A small image classifier, trained from scratch: depths [2, 4, 4], 46.4 epochs.
Rows from block 3 of a small image classifier, named by matrix and row number. Rows with one number within an expert belong to one neuron, the router's apart. Each number is 128 + 24 x the weight over its row's rms, rounded and kept within 0 to 255. All counts start at 0. Numbers have three digits each. After the name is the row's rms in percent of the matrix's.
After each expert's rows are labels from the 100 images, of 14848, where the router gives the expert most weight on average: "top examples" is what is common among them. Only what is clearly more common there than usual is listed. The data: retinal OCT scans (Kermany 2017). In brackets: how many of the 100, against the usual share in percent.
# router: slot weights (model.blocks.3.mlp.router.weight, 32x128), inputs 0-127
# up: expert up (model.blocks.3.mlp.up, 16x128x128), inputs 0-127
# down: expert down (model.blocks.3.mlp.down, 16x128x128, transposed), outputs 0-127

# expert 7
router.14 107:140152104128175083162143139128144133150154089101154118086162147085130140093105142175077126132164116081158134107121111144100120111156120124100118151082129145118123099172119112130129097102167096139123102100104119101138157126109142161120114108088122106150143113125132128090106095088108132106138122121137091160166111108139155114114131111071102130146116131093125138076125110122131140115159
router.15 084:152136138164180168112121116096151113179117090137094117080158170139103133142141119170097149116137128096142164127121163128115122094135132133154153159129151121150153157141129118145109126067124074129135122095130153116161144110083139139152162120110124103130113107099142121101122133153124126123137141126153124154165113121107091136130099137049129118134129110107087139100142112134188132113103
up.8 107:079086131109118122137125115115108124111170113102124118149135097097098125125156105160128115079104142125115116164112154139111099124129120104093098140100165154141139156171132141131146186139128135096172112110117107113120118095112121098082073105104156146156130163139095096124104142111139119099147141123156130171163101114116157111106082126115105138159158139138103163086127104149132086118102
down.8 113:164146124117146079102138122123132170141128111073114109093144113060121111179179100119143130104167113159109123107152134152136112117139106142142160137159140170104120107121118131147127132171088163110163144128106158106104101152110105151164168115172124128143142147143161101132107156179125136126126098095170090155127127115110100139118150157128143118130111106129135107096135136090145133132152
up.9 097:134113103123111143124153115145127126086067127127185085136115114112149125115121137132116117120163125126084110124112185122113138196120096105137129143189138163137105103137127137084162091127113187136153160128147080134138117139106122109089111140129086120146131098130081147119128132091128170179131123124097130130101124107160133113130144131106110131117154146131152113138123122156151119113183
down.9 092:136177112127070124104132149129104110135140116126114158152171129155187138140112139103146119137169116108138083142101111175137167143154116099140152157116087113128143155098147157167163125090160115152132138125129147151158155077137106150115134113101150123149124124123130149115113163135150111119109143138125119142144150148130153078138131188147110145068091155142184112117129119143124140149117
up.10 098:105117112099100101152162129163097116133100157139115134148148117092139101088075111146111142102122149122122148140140130114104091121118113109099070107103126146118123122157122183142134146121157145098142080144147125145098162158151117106066140134140157108136157113134133120108169091125170113108155119142142151150130115134138158149103133109124156083146098116122117181161163125106165090103147
down.10 102:122104152127126127114122120109140119131173122098114119136117106100122142147155105141151115124120164148097119147077111127091121146155107121102159109150099133178152141173122074122118132137130137170108097114087172107110065142124088131112177133104095116113131139132108115118156124148106114144129132060131136126123128136095087096099126112097091128121156187150160083138119123148135129092149
up.11 094:149126148058118168148102163147139097154122161118157129140119126089118129140093119112140107167135107107132179144105119113119150122091127085102098104132089129145145086115100144158126113126131080115183123116124122118134130129144146073140138122139148124098148186150141156089145126140152177134082101099140145131111164142145157153164134105140139124098126141121125165152133156086119138118120
down.11 096:103092101160121112158097126128106140133130138106140104134092115149135124132130106120165094113135143158106159101143118114125123122116114122129170093134107139110157112170173177107132147113116106151085090180078117151187068122121136127107137106115138127147142124081105115075143143142126139149144123086111114121122098101102126140139141138135097151139116129146142114202135139116097074135128
up.12 124:121069132148105123111153066119112127111095126130112126174152158136140127112139111138132129093165141138125136156094171170136108125136146123138050138149132163127117116117144083120144141101130157120183108081120127135149114068101096141138109099155121133173116113098146064122108141097124116133152170141133170125160100134152098140101128122117112105133126129106133149117126129131155122105152
down.12 124:178119144134132150078172141138154108134129121100136134112117170115117074155145130109152128127186133116107110117112085176140138117160125121141117123109134118129150115084109116142099122118104147144114114115107187097125142121130123181151163110092110134111128153143111163147124146155142067100124073093150123125147165130133168130113150125152137102088142163124159102108124124156165117110156
top examples: finding: choroidal neovascularization (91 vs 29.3)

# expert 5
router.10 098:143079137099166088159121097124117092097144086084116170101152131130141145092127112118155134140170098105155130139152164092146097102116112125126114136124114153125170104106121109118166123124154127153145158150117122094145105104123106140145143150096099147152126159119095140101131116112128129125126157122098092144188157189123091086113124122111116103122091092128084125105149151139125094140147
router.11 096:151108145101175125128148130104107106121140097133085153088159139147098146111094146094132082122159155105165123105112131132150105131141128172155118154119118093092150078111126116119137147065171105139115134119126151142159108085120130117155170119095079150157131139104123095108134132133153123084146134109096108122159144139135096136082129130128130096099102087081104152143126115116133136131157
up.7 077:081155109159090146112138118155143124079133097094140099140127107129158120157162127144138128108121141137115127143135179097113150156125131131078134140073114124153124152138092123115127150151111169154136147132101131133122072142122122106121139123175133131136138167168133137133085157163147120107141124142146145145122166153091132102128108174104079115115109165092160133081159164140145096124092
down.7 077:089113078127157130127113131132107128117092099118150123090131094098103104100116098104172128106129087126120136074163163096109074105146145137153133163122133154108126110155177169136104100129119148108156111133118111143161146139109108127122126158159140135143085129135188130120120173149125132135130103122164109136173147115129093187137114113104163149159131106125145112110118150104114120111163
up.8 102:156114097118148128143128153075111130119150106078130136124141106190146160116124114142109156127116127120144072138120153105122097119119108075103118132079124119133144106156135128098148106126133101137109142121130123090161144112110134132082117145111121135107127135157130155064104136125153148115075103116158138154143128185124125142132143124106077129124091160144062144136144128135152067111139
down.8 098:134112121161125164142144091124103140145105155163134107142099133132090155103105133163155061086138152139166156163149132150116116129154119129131157119163119095133105147120143160126125185135150107179151104072157091171125095095116138143113121148093112162121125148107130129112138072114137129111136156100123126137132141163151124088141098148156187137133113107133099120148139144107135120149137
up.9 110:107156100125123050136103156111156144112127139114137114120149132126139126105121113095130112171107174095133094131118109139128075122146142116106137116109128124116119128157105156144131132137159107087120112148156130102107153112179165122129121146134141124133178121178173147123168149105160173110145108151142147123112166147102124129110167132138135163131098123121132137137162122129116056065154
down.9 116:097139154201097122134132151116133145135128163156120161127104132153091136118117124143161100087133158131159139154137131103112127136173109119145110089157087105146103138089152158144122135148159083150125120103125093147147081129164118129129134144078121162138150110063150152154150093121124143096146147065137127099143112124099153126150098153167119133123128121113102138143127146116135105114094
up.10 093:116138124154105153112159099117162135148109107103110088170128132096166126136121153131135133127150126124087149134127168107095101132119113138132149141121116117146134116142157153121147090138098155139132162100126118159147092108110113114142104154186120100128144157108144127086127152145131167138120168106088116094138162129126108092113148157125116127073135112091151129086183158122161112160199
down.10 092:129075062107164134129125101124154144155136091112156105125152087121111117112136114127148110103135122149091131111143141154130090150151110132157175169159148143084120126146115088115121130123103148126136103092076133155127136150133156093141159181180107159121094173115131121098149125146078128184107115123156130141130104106098122155129139130107135112156108092149128128151108130137143138102136
up.11 103:136116148103142118148128158100100101105170108120138117089138122165162180113106112124107125160101148128146107155109108142129119113133114116088109117097117099098130102162116156116156146122167096097109144112098112092149163110144135150129131105119112132116147122162146156122142118094154185097114117136149135142178145182116135128106166106117107148150086147148103129163128121128127037123131
down.11 108:129134142203093138121156142124107137132126161126112143151093157151105133102125119155143072106145131147153137169136114112131134122155116096129140111163106085128115135109145143144121156124174104151139146099136105145134098105155164163109127154047115155115138091132129149164130093106134140059146126057111150125131131163120140118156117127171157118129140125095113121146131129109128116127108
top examples: finding: choroidal neovascularization (84 vs 29.3)

# expert 1
router.2 107:127050130118132132141137138122151113097117082136164148137139166112100134139107146096170127138188131111116148086124172153147100109136190126161121127170133099108115113132070107144144152084152142125103174104136126144110113076144117162166142145126112139141141110125161162146150131128150137099149124121109164111118148126130105114108161150133127095097117134137151119152142106080138138116126
router.3 103:154086132110132092161101150134141127101154113115132142164176133088121128119111158102130127157189148133105159073117127120157108125158126104141131119154139125118116111126111134170131149083166145128095182168160106146114128103141110165137128168122104138095113127143125179151168119109158115122159104119151155127108146157151117120103147129090139101098124155166147126155149158094140136163102
up.12 108:136109141124092156118130115139146090145088147140095153099126158075132080125113148145137159139157105101143180109096174122116149139101150142152100111148098132145137167148155089122106153100117078150154142128130172113118109102135075132136139108154083112156115137138126107165139143157113086132112156156156150126152135116099088164104102088110134108104143119095147133136133099114126159132148
down.12 105:129097095181133130098117137170139129119140121128113140100127131145103111131124151099125121135134138127117092106092124156143177097130114129137111154115127131119135108113127138132128060122120142123141119162117132114117190145136095153140116121093120124156109117183125130129129170104117083069076102143074140137144128122143181161157116137152167089107096106143111094094126168154110158104140
up.13 084:131121109109118132147105176154146135113185113121134143150130100155103168149179145127129138148123152175104123089133064117151161133107096121117182075051148141142107136115127154091138124140089168124130138133148095100123137134098151144100146117114167140108099161131152154120147108136144111134118122124121164147135091148141133134123124127097102164135126129172121124127087131158114117165114
down.13 085:141119143136122118123115109087151137111113096095133086129127156087119137144130092159143109111122144149125131131174147124178079175164141130113116106134157144133128103168127107121098127179119146115145120120140163096127110146155128148158133078101127090105101127129120082089123131126156160106110141123166162107113138092143084132089159107103070113199130122139123133126134112091132143129134
up.14 100:070121120131164134112126136087117166087169125126109139084160124102100143129114120163124131115126134079092088127152086154135116127169132167133107168144182142107114114112147145178122142107147121100099103126103118122128118110118146181122105120104126142153089129125112082157113163115086131086145096102130124164135111087126165104133118125139144127126105155106074119140125097126137130119143
down.14 104:118110107146112153114132150116131169157123153126099148111088109175116142110117142131127138128126163128170087162195147146120168185146163144149101098120113135181115130143064134105116116152134067143111113121104108136153084148134117096154137147108125156138178098102135112132130102114116106156111140093144097094142121138087148118125125135155112119128135123141075110139104147119146128098130
up.15 112:158152109098130095158133130153126109136119142137164135089113078138123151117096121142121130155116114098146124160084083126149128122095132135052137163110124126090165105143082151183101143153150124118140110113109122110104111133170148114128135114131138157108127124113131175134141103126107151121140110113128124120102137126127120177187136109151187103121069127143094099128151130084145128107137
down.15 118:116145144118121153126126091100094160136123123166158147145094116132090135091116112165093115134094159161153147161191151090168129173146131123137117081127139102153105116123117146087101108159151097120113110130098109105122110156148119142134111137128116088122142107092136148106157131101103135088153130117154109131136136128138129115107113114167153143180166129122076104111081158128132100169127
up.16 099:161119115131120111134152107174121130138147123101170104133148127121132097106127150125122195150128126129133116109167164141071101117150078111117098134110116135136124123152147153131128095116121121156129134121193098139146158131107110117135120161109128095123138135150122091128155058115162080120124141170120132121129108138145142086136174157122104133175104124099133170136142157126159088174147
down.16 102:103116159141111093116087155124174078125138108116094101085123135084128099142139114117157092111120092106123152073096116122102101132171089120106152083134160134123121110077161100116138180132122120166132160140158125140147125121139139129164117141141065125120103128153112117136124131161123096121113120099138165135120171134152123140149128127097092136129086138118147165136116121153100092142116
top examples: finding: diabetic macular edema (92 vs 11.7)

# expert 11
router.22 114:130077156149148101119136123124159102119146124137121126123164156115164126125145133163088073162143138099114157079092150168128135144155152136140117151143151164126149135084129093162116169075130115143125132086136130152153147128135151123160112098123089104155107126106175122129134150117167101090143120126120128097128117154185138088095110141096153114118142096127087158099143110118130138139147
router.23 111:106096186106113103135160147118129121112121131147083155134117136114177138124133116146120067113137157113117162110105107150132130107167171104161089165140132152098111105098138117159120120104135096154163086126152140126108150136125135108178144133123100127162144129112174063145127153122161115099140133126127145127114103134182100105087126106110163127135144101087135165127152142144111136114158
up.12 099:111119113122153109149140103127091110116131127068109109113168126166147177109139105152145129158113141124125134128136152124081128163134149121115102141141151116103124106135125124090113159114155139077109140106087107097149139147109098134144080099107157090109139119153124149142111113101066133109137108149172136150187106087110111142139104117086104127145112168154094120099098098150147099133112
down.12 101:139132165116138133127134129162127152112134125106093123151170140149094135153158109129082146149129159134149135162128091177204131141116119136119141103112121094118126146117122145141156063118131114109160141120143138121129120082165131131100124126083161111126170079154161130178102118155135142119162111113134161118099153132155094108125155169125182113175130134098126140125105126117113147096119
up.13 093:131119109106137085170099091120099114117136125049116101128169134104134155099106107147116132151160123134140154118113130115126116182131115137116113104141171110131169081138146138136126150136144134146115130149126110167137116131137145160119102165086134135107108100152105145158135081094121127146137109127148145143129103149094156156144109107080077092109096132173124112088121173125095106099138
down.13 097:135110148150126145094123113112099132185135148116156128102114128158127106148146134150105106087119162134136129142095121151143170188157093125102106093114096104087166121138135181160134113087113116124157121078080146083111137069136163129120150143092110123157153100121126130148145117145136080118128092102104109144148147164113127143163152126115144143150133133150119085141109122124121125154108
up.14 089:160125125094119112166123118128138094114109116095127120145151146088107153109131155095127136142152161155128176093111142104132111146116127122094159092104097138133125127140124105126129165116133163144111132160090115147123138095136089127111102147117130111085115119121109158145168043092138157125149129147105153143124162183132137130113157104093118059096132132160142152121158172122137155137145
down.14 086:157128127172130140082152149123101129144112145102162101128126144150134056136113119105099119104151142098116134130054114122138144159113107097101124120121077125095173109096148155101130136108100123115150101093121155103117157097145116121119154143127137124164152074147149119116117150147149090159104068100090095139154162155121144127176141127131129134139127129107147110124141126156125146112109
up.15 103:090130124124134082137154120103107114136138126109121131142125149149156138095130081128135119098141132166161079146120105168104083142143098135157110137090157093111150125094165153121115115135168091088145096116125145097113142118151106110097116139089116146119149122132126089109132121064161128138142106111151146158125099150136138132123119122115136139140110102099061165128124113143083067092129
down.15 100:160164154133134144133140130131106135101137114179144127167107134139091136110124144112128084153130101167184139134151127112121139112102125108127146089120151120155137138094141155115136092101145093137172153169160094122123139102114155141089087150165084126153150087148139164109100164094172107106148125111101116124093167096167133102141154151120159138136132113099126114147141101097104095131129
up.16 086:113133120137151104141132111113164093169120132119122137142158142121111143104133142180140093124160137100148155141122124119120108119113138078130093133103084160132088130125163137161137144116148186109099075119152095111154118168134144131107106111152167124089089072139142138163107082087127137173167142131162142146157136134107131135128143113118118107165105128133101124106128148098084163140108
down.16 080:147130120143090175137131160167148126168165168163160083170128139151108121113098164111118095150145137120127141121133094120112134179118163119162167116104117112138131126101149142089140108099115083162120114135107108180135123127153163138103130096085087121133110100092090149099115139117107118134110125086140116124147134151138119112166134148179146102095119103078139108140122124109123113140144
top examples: finding: normal (95 vs 51.6)

# expert 4
router.8 113:118148164106141096165158133116075128084155113136151136151135118130147160082104096121132090096111134131147116138129100132142118149159111109148164109117160089094106108102137129160195110128167133124110150097123114130128136124175153176137126150085138147145123113177150107120133096110162135116160116093115125071111140118156128108118165117146108113105142108144128125168165117104082121129147
router.9 090:107165140109139131166133155147104100132155122097166119150132119128184170080137095143118101086112106115128136124153110092113140102122126127145172074093102128078131129109108174109187092160156151128135135104098102108112101148159150120146098117137145127174115117161127149101122094095147133133155097111131140084107134097105126122131137113106106130089148102115120133148096109117099121150131
up.12 098:167159120139139131111135143149171122138115157105145083117132133073141123159146104140112101112104144110138162156121122129132101107120118157181180138113140140118155145138122158122110087151111120145155151156088128096115084152125147090143106151124161116131120170150094099121107143165107147134119135168136140140070116123149162101076089135087120163107147153119137104150139146103110093122096
down.12 102:128127126144149106121102088129142136156098095112095136079183111132128104127119122162174096091142141145121164093144150143142105134181120131126147136159116111088121164163074093138115126123087129136146133131106122127088113125132194153123134155129122158140113148114098103120128100150109137114099123114151110114157132157139114167112135147080175144152134133145153096166171098125140086141139
up.13 097:121131093161113116086139147128147116123136129165093132110158128130130103138168149124117142160151125155117134139120138164143154141094146101169132108144152145174102213147139117120100155103099126134105123140108152108129148129115068161117121139143150136076099105157104142149147145137116100123127194118102119151128107177116068112150121136112144167152117111143086147119107119127139108148100
down.13 093:122154113140096125166162126151085135084143158161138155156108127127141174108113105114123096149114099113141119148126128163103123148100127098122151118138137151174117091111140128124169124120144124148121101175161093120161095092135157166139082151108109101156146156135086144133126134109161139109128168127106114114126154104146111105150098145123166130115098083154185142144159138120100080131103
up.14 103:125170127141118153112119170138144132164132132116140083136113135125143137164158094123125120116106118119129145162101107090109092095129109139164190127111089131107150159160121156111115103154099107127126138127074129089119068151151164095134091147131135139133121168177098103133118115138114117152112119164134139131094130092094150126113110124110144159122104100116097114168130098082102092116098
down.14 108:136128164142160110142103087109123135159109125139085167075157135127128116149102120153154103078139119155127155104122150147133149140185122141127151130137103128084136150163100066146119123120091114138150119151104106135119131151111196143118116157123107185153123147083119118110123085139105126135110140096160097117149096152152132148126132144118152143143153130143158081142160098113135104152152
up.15 121:119120115134099126104121096133106115134111123124144144127166134122153111113093135124094114106154153117149123154137166122142068120093135157151113137124141105113142115156130131125106113145138079157135143099155154197170087106121128121143161134120074125110137140134093124106106123153150057147111133145124120106143112150101129146118121161155106078136110121096161109074176125094148162096164
down.15 142:148089121106101102147113115115147150076155144121135143138146086102123154125139145112125171159141147145138119153136084132146070102132137175116144108168144129137139104108145096143154077148136134100137133179109112159149149173162087127175118128155122130115064120106173123167113137114096119122128142146109133152099109117167107112092142140124127090126107113115139127145122163098144127107164
up.16 101:124167140105134147139147151119150166135138141082103093104106133114127130106094094142121097131090119136165132126145130104073157114155149137159168113096120077133166119109154140116149110149156117118135106130107090111083106150156128136117095130090121124164097158156123131144110108096121126114146076144123155153111110076114152093082106128077087132122131139151100144135135114135094131136083
down.16 106:124132162158143164143107128113107123147104107110111118113136095126121100116094085145151078091141150147140166100143153136151170100168124173125150117140142166101113159120108130136113138123116102164113118138158114165099135114089173162104129188119119170149116134116137156115116096115163123139117154093162083120141155164134132129147114112119161147134170106148141128148154098143111091174139
top examples: finding: choroidal neovascularization (82 vs 29.3)

# expert 9
router.18 092:130097133120170143151096144167133094157143158088131091100122145094139092124147124132105171126137089136117208110137127107073163123147135122163153135099105124143135128146114150145121093084126091156112139123123122107148124158137120115147138095092094081135074138133142181130159084134147124114113101150135135148118138132125149124131129112079136163114170121154117123142120098147123101128102
router.19 094:109084104164150124101140107097100134137132167130092084114162172104143082146136115125090144096150149177095170149153136137067117085151136144157109166124164128140093152126095127137110152089113122099118121122118138128122120153122105144132110118103115059135093108154139111135109144139116132085141176162115128122110116127122135128097120144112129128133153155157091098101133104134128094119106
up.12 112:113119121119165102150143080152145132131096123138142133105173150097137129114134113128143124146152126146137115154123133170123101114070136106126097119149158136143149125145150107147107114101127141113193099103162130095120126107096109087049091119103149114140123157122068082129133089109106108106145139128150141133135113137156094094129100127123159124152099163119104171106141115114162099105145
down.12 117:096086115154133108131068160135172138176127139115168136147159149157170122139132130179136112124094126090119122146120137127110180172162112105125107080080112133115129154146095131109134137098133117138110124082102139105154120124155144094134133118113152163163164104099113098116157088143107113125129119087103144148173083145126108131126116134148146121142120126142118083167128130145149146144105
up.13 082:154113139053125119151134121149146094141146129122161147103126139136154169118123125118116120120127109124134108123106125120140148120103120133144137140094109072130168079103091141141147106092145110130155143108132114135146112140155134129140183097130105142174124119144160151109177120117188130120117084093081164106133141150089149139133159100102159138122149079155090122164120112113175135131109
down.13 079:108121121150136144143150130103078152089121114178110124152140090167104122082125112125138123136143106133140135181114137151143147107119142150140116117135121157165078167138138132124162100145139123128129157189116111155104117106128156165143106146125102129143120114170142128135112167081151133097127149109138108115112134126124147103143129162178187159129073105120099096085082160134118129107122
up.14 100:105121101119101114141182130120148156113109098142110146117141076111094150142096113134116097121137149165124105116136151175129112124092126106114127115133181151114117125108147099126113111119163128124183108151147140088102122116100134120074110140102124115124161120132086081127095138117117146093137115077098111126145121121194124137143140106140123117148105173155105097097110120131103155120193
down.14 101:132104110141142117108085166140148122131144126114169147158115114121119163126115141137164123124124152086097112119094153128126161135158117118105098113087105174104078147106155113139153131130127114130107123136162132094124151158122104098160088172149187185159139117129163093158126105131120092150109145102102132139165097121115093181134100116138141100147101095099138095143144134120135141152100
up.15 049:100120097081158150090127086133124122125144135143126150127130136163130154129147087110099095081144094169123121144127107151163114138100108177133121107152115098124113120132133157129146155129148125137153106142147102130116124125133099136170112104134186162161110137090143143134119138129121135110161106132089179199160160148122107110154138146131157064154118136129130138142077093100122132146120
down.15 049:165126155140099170143131150153099120106132110165097103133151152114178123134119176144076097157124160078132084106155118098142082124131174128135129140106137156152124081132111124116165135097120104161147083067134142156138122103151086109147145149150106126128103129148131116097115141093154118157139126120121116072125090146124133110129115105164139140148145141138137110133106153123168101137129
up.16 113:114164131138125131129138116153105120134154134147122115161087107187128140130143117054111118115084119179111133133164092102123154134130121168127171098090111142114114136131180102113142115148134149112117121154074103152119157134130140139163097157145173087135179104104120130085168105118100168138154121145113124114127151136133109143140142146125150129118125119100124091175139150165121157142116
down.16 110:136109153110071127159134088110134112125160150142103139129125112100120157119127127097125140145116159142128118131123088141137088096125095148121158097139132141164104138194187118164162162168150143139156125098110128116101091122149098089123143111144083158128139153110122123154166107110088153124143163097150140123121103106147114122082141152134128131180150150123163128132101114121168132088113
top examples: finding: normal (91 vs 51.6)

# expert 10
router.20 096:085135124125115082143154126156146135092090145132150106157113136138142138080111108135125096120113128114097129144137120152110170145173113156140119150144127150114121125123109114110155119134161143069177101102116115104120141174140168072133077098154136133169156110138137102109126125089106115080171113119107108134135093084177145115107138125127131120136115100094115148154159096146113140099143
router.21 108:068103136121084126142144116152157099122125109085126087166154135092147114101126131147126084084153146133101121125127143118095114165155140138149120111146109139085097131116114086110183142138130161112156112114112114169160095118168122079138082114142120117151132155153147106151109105096133152121173117119096158124140115098129133101099120163119120103101126142110138135114101112123105101084163
up.3 097:135164109169136119102132128086115118142139122147104138119122150099111123158155123112149121080097130121122101143142173111145086164108134099165127096154096109143144151130129131148116169141130122093098118168138140182121113133199145117137145125123166127123116118135107134166082150150141142123155141117116137128113129105081086138095076173103108107131143107151150121081118124126067153110117
down.3 090:120133119137135128132113149142123177111070073123195117163123124151158116130108090161165112117129124143124130149126164136105158104154165120153150074103125100129131153113123124108151135126130123147117099137122122136157121139135127091126126168129110152122140136157133102136118167131174148140118110101163088080179114144109118101127135127088097142092163085125107143104113097106075089129153
up.4 102:092032123171137149131136108074139117104151105127099126113138137142128130110121094114128105114145119111133152160137149150140127085154140093144116155094146121130107151138101095138123134082131118123146165121107149116159126105129098166159133122127140097144098136118115120119140131118175128109123159135181131128160120134094084097131106137099081131113133168117061163110120123132100114097104
down.4 099:110120141136154125138094113118159131115132080101167126142167111144136084151131101151109128121091072136124141131153122129124141102120123136166145109104110103068152168175117113122123171107095141125154134123109129117121131102140182135105163130157162105150132185162131097103177127141134184099097107140177153116131129115127096153141159140132140108135112183141136135119101103120133127133104
up.5 093:119085146156115120141156104078118120122151093102075153155134123157124103109110105132117082098091114123121144155137131119116100122139127116153184139095118138088150115135148129081126084145138117099166150116128140111139116126149143114188133101153132113156122128111130088085117107116136130120151118144110100102134156125098098117108144139096115124140163117086091125120089115127053093107157
down.5 090:122125169115169129131169107129137148106104064120141099156161121127129092150156107147083129122107112154122151135131106123137161102100116143142126132138134107112127160177111132130129123130110178147176124126113126144120121116108125115047161137123097101095122169174119114157179136150118155084116113139156161139127135114155067127147169137120131115111133161117137099131113098121092101113133
up.6 117:133152130107114108134115089106147142094060145120143150136136168087138139118105143111160143131176145120103103085141146128176124133127111141126076124163161118129126124097115137199151169157139158159113112150144097153105131127139127110138116142113149161113115131134126168164126115107098134133142121136115194147112104147147153118101128129130079107140111138163176128155170155147154147119137
down.6 125:128096166119100151130128147175135124145167121137136129106073142150132142116110127132133149126089149118145161143103127080128148177152137106043114091130117121127145095120129146136124090131156087139076086122106132114147125165125133163101111148149070121110161122093123148143120115124125146112146123104104111122119139104168137123092103094126147168132176089136127145087137122123115125098142
up.7 093:154168114165149106127117147094142126151093177136138128105158139106125098143130156113141129140132189150159121115114150156115093100127112112098080166105144133164126139141143145129073150131112093170108148149141135144107147111157112145155147119069074111117130111166128157123147125143176105133118139146114184104092109188151134146104134148114123137138152125163111118150140148129147141114123
down.7 089:100141116137106103120102151173131130113159125135165140134132168138131138134128118114176107083108131088118117151157124110067173110147126123141120101096135079154156139130136158100100117119127128090082107109104139097134127152138154127138116138142119156136107105157129122125118146131104105129096130079111060141162130114080148150160130123152111123111134141114122121083105116155085082166173
top examples: finding: choroidal neovascularization (73 vs 29.3)

# expert 12
router.24 106:125104113120158137141108110134118101136101129100108156098119138087110157136128143137146094092101084093152166137138149118131140123108153157122118127117083091146144099117106095179124163084164117126093116153086119112154103102155149113116152105128112143125090133148132120175130108142140127135173108092108144135161128133124106114159081134159148093078119098112098154147125141114099151146067
router.25 098:113147130131146104153109116115138156170096116108108107135119137067091123120169169133119108091123119158138178123137153098107135146116120130107173077115086118149111141130106087166133161149120159086077136163112098140138121132178128141147101124104156097118115128118108140169142096098135169166180138146108128089113131140073124094133113135111119109112128126153137120147115146144118121125099
up.12 109:099138118141108130116141147118089121124130116139135159153129187136162132142142155095165118122149104126111144121078130172172128126128141172161099166173204093157108116112099150127163130099136135155100114113129118159113134119110139174112170153126093141121112085168104149103117104114129116080111115098129112116138120129137143126132107166159092118105118125147130158129090112088106160139119
down.12 129:135120147156094119147147111095123107099122129163114118147094122067087156103109101086114121142174177132142122131145118102150097099144108159140135092139148109162126132136156106116140145155174116110141151167120110133087153160177097140128117162104126115118091144130123134160125115113091138101132156112134162136095168105156159127144112164154130102148185143108136100128157140109100115108094
up.13 100:124101087102171122128156155133089095154093139123152143105127123146138149129100088119129134136152106075145143106174161124126072121132121155111087159137134098165144107108129140110096129114160109115124113179092140138125083095126136100116138139132121158127110126115127142104120134149149152074095113111111110128122106147147149141141119129151141110085092102117063194135099121104117109115105
down.13 094:116079100134131161114116136182157119115105112161103123133094135099125144142102123118116123131098109116136121132153148111089153116124146124113128125140150119164093133121084129125105062189101123133124167125173139128089140120149135125193100166106115126142113121141102121144082150101152096111131112130127098165127148106137096111136136128152122082128139149089069108111106151145097102163110
up.14 090:125127158108132152125155119127171095133193071136140141091140103135109138156146139113154157123117111125129103157087107120143135125116138181178161086144091155140148154121163121121115134154112122143168119144126124083168105136116180100130142090156135142111108131133121112136143163155122103098137115138121103121121143134143122110118122114173150137128075081074151102114131130139126109186120
down.14 088:153107112145170117107132113150130118141157092141130143082109176130116064131154162157132125113126135153118118161108155105147170163112103121106093135112097111125138101161103161156101088131096136147133090115080155081093148131133119153095142141107130129107138105133142154161135140147128086109083086133107144127153136121133172169131158131119155126134171131164104096112136118155114097117135
up.15 094:096115137107143162106114158115137094131126159139140167058142109123109167141082143113165158102133091119125113131080135127165122135147141166114156120138108136170150150093101075144128175109123108117143140138168139082124125099157140138108163123145087133125082164157132116168142160145123112117131120104133150131151164121133069155104120101143142126125100100106128108132127150108107135159120
down.15 089:132112090150131114095131127162139101115146100146120175116102157072118124152130132133148141167166149140134110176129116108108124102152112112124111108119094106103135121098144112162118050130108138121142124102109148119064160122164102122159119151103115160111100136163125141180133151137093107102093118141120133159137149136138150129135126150148135088122190100111125095086130135156100122101133
up.16 100:134072094140134134140136128173088133139099140130129113116074112145109142144073071129088133199126121112145142137143110131099109121127086126110126172119123120123122125150133100146110102090114098143158161127135138123125112124124139093103143166112127096142150187119099130117130090132146124124095130157175121104155132169126139186129130087136177149123140131134104163123136169135122118109111
down.16 101:131131151120117133155150130148117100108141121150123103135138157083141145116159128113112134150122142124145150137124097124158119106114117105152148137183182119126095127081128122144138095185105126154131142160154111137171108095140138183171123145074127084166111116139131127131141147104180118070141142155109163151074165102182113127134134163141137093101122123115130152149119108137130146125130
top examples: finding: drusen (73 vs 7.4)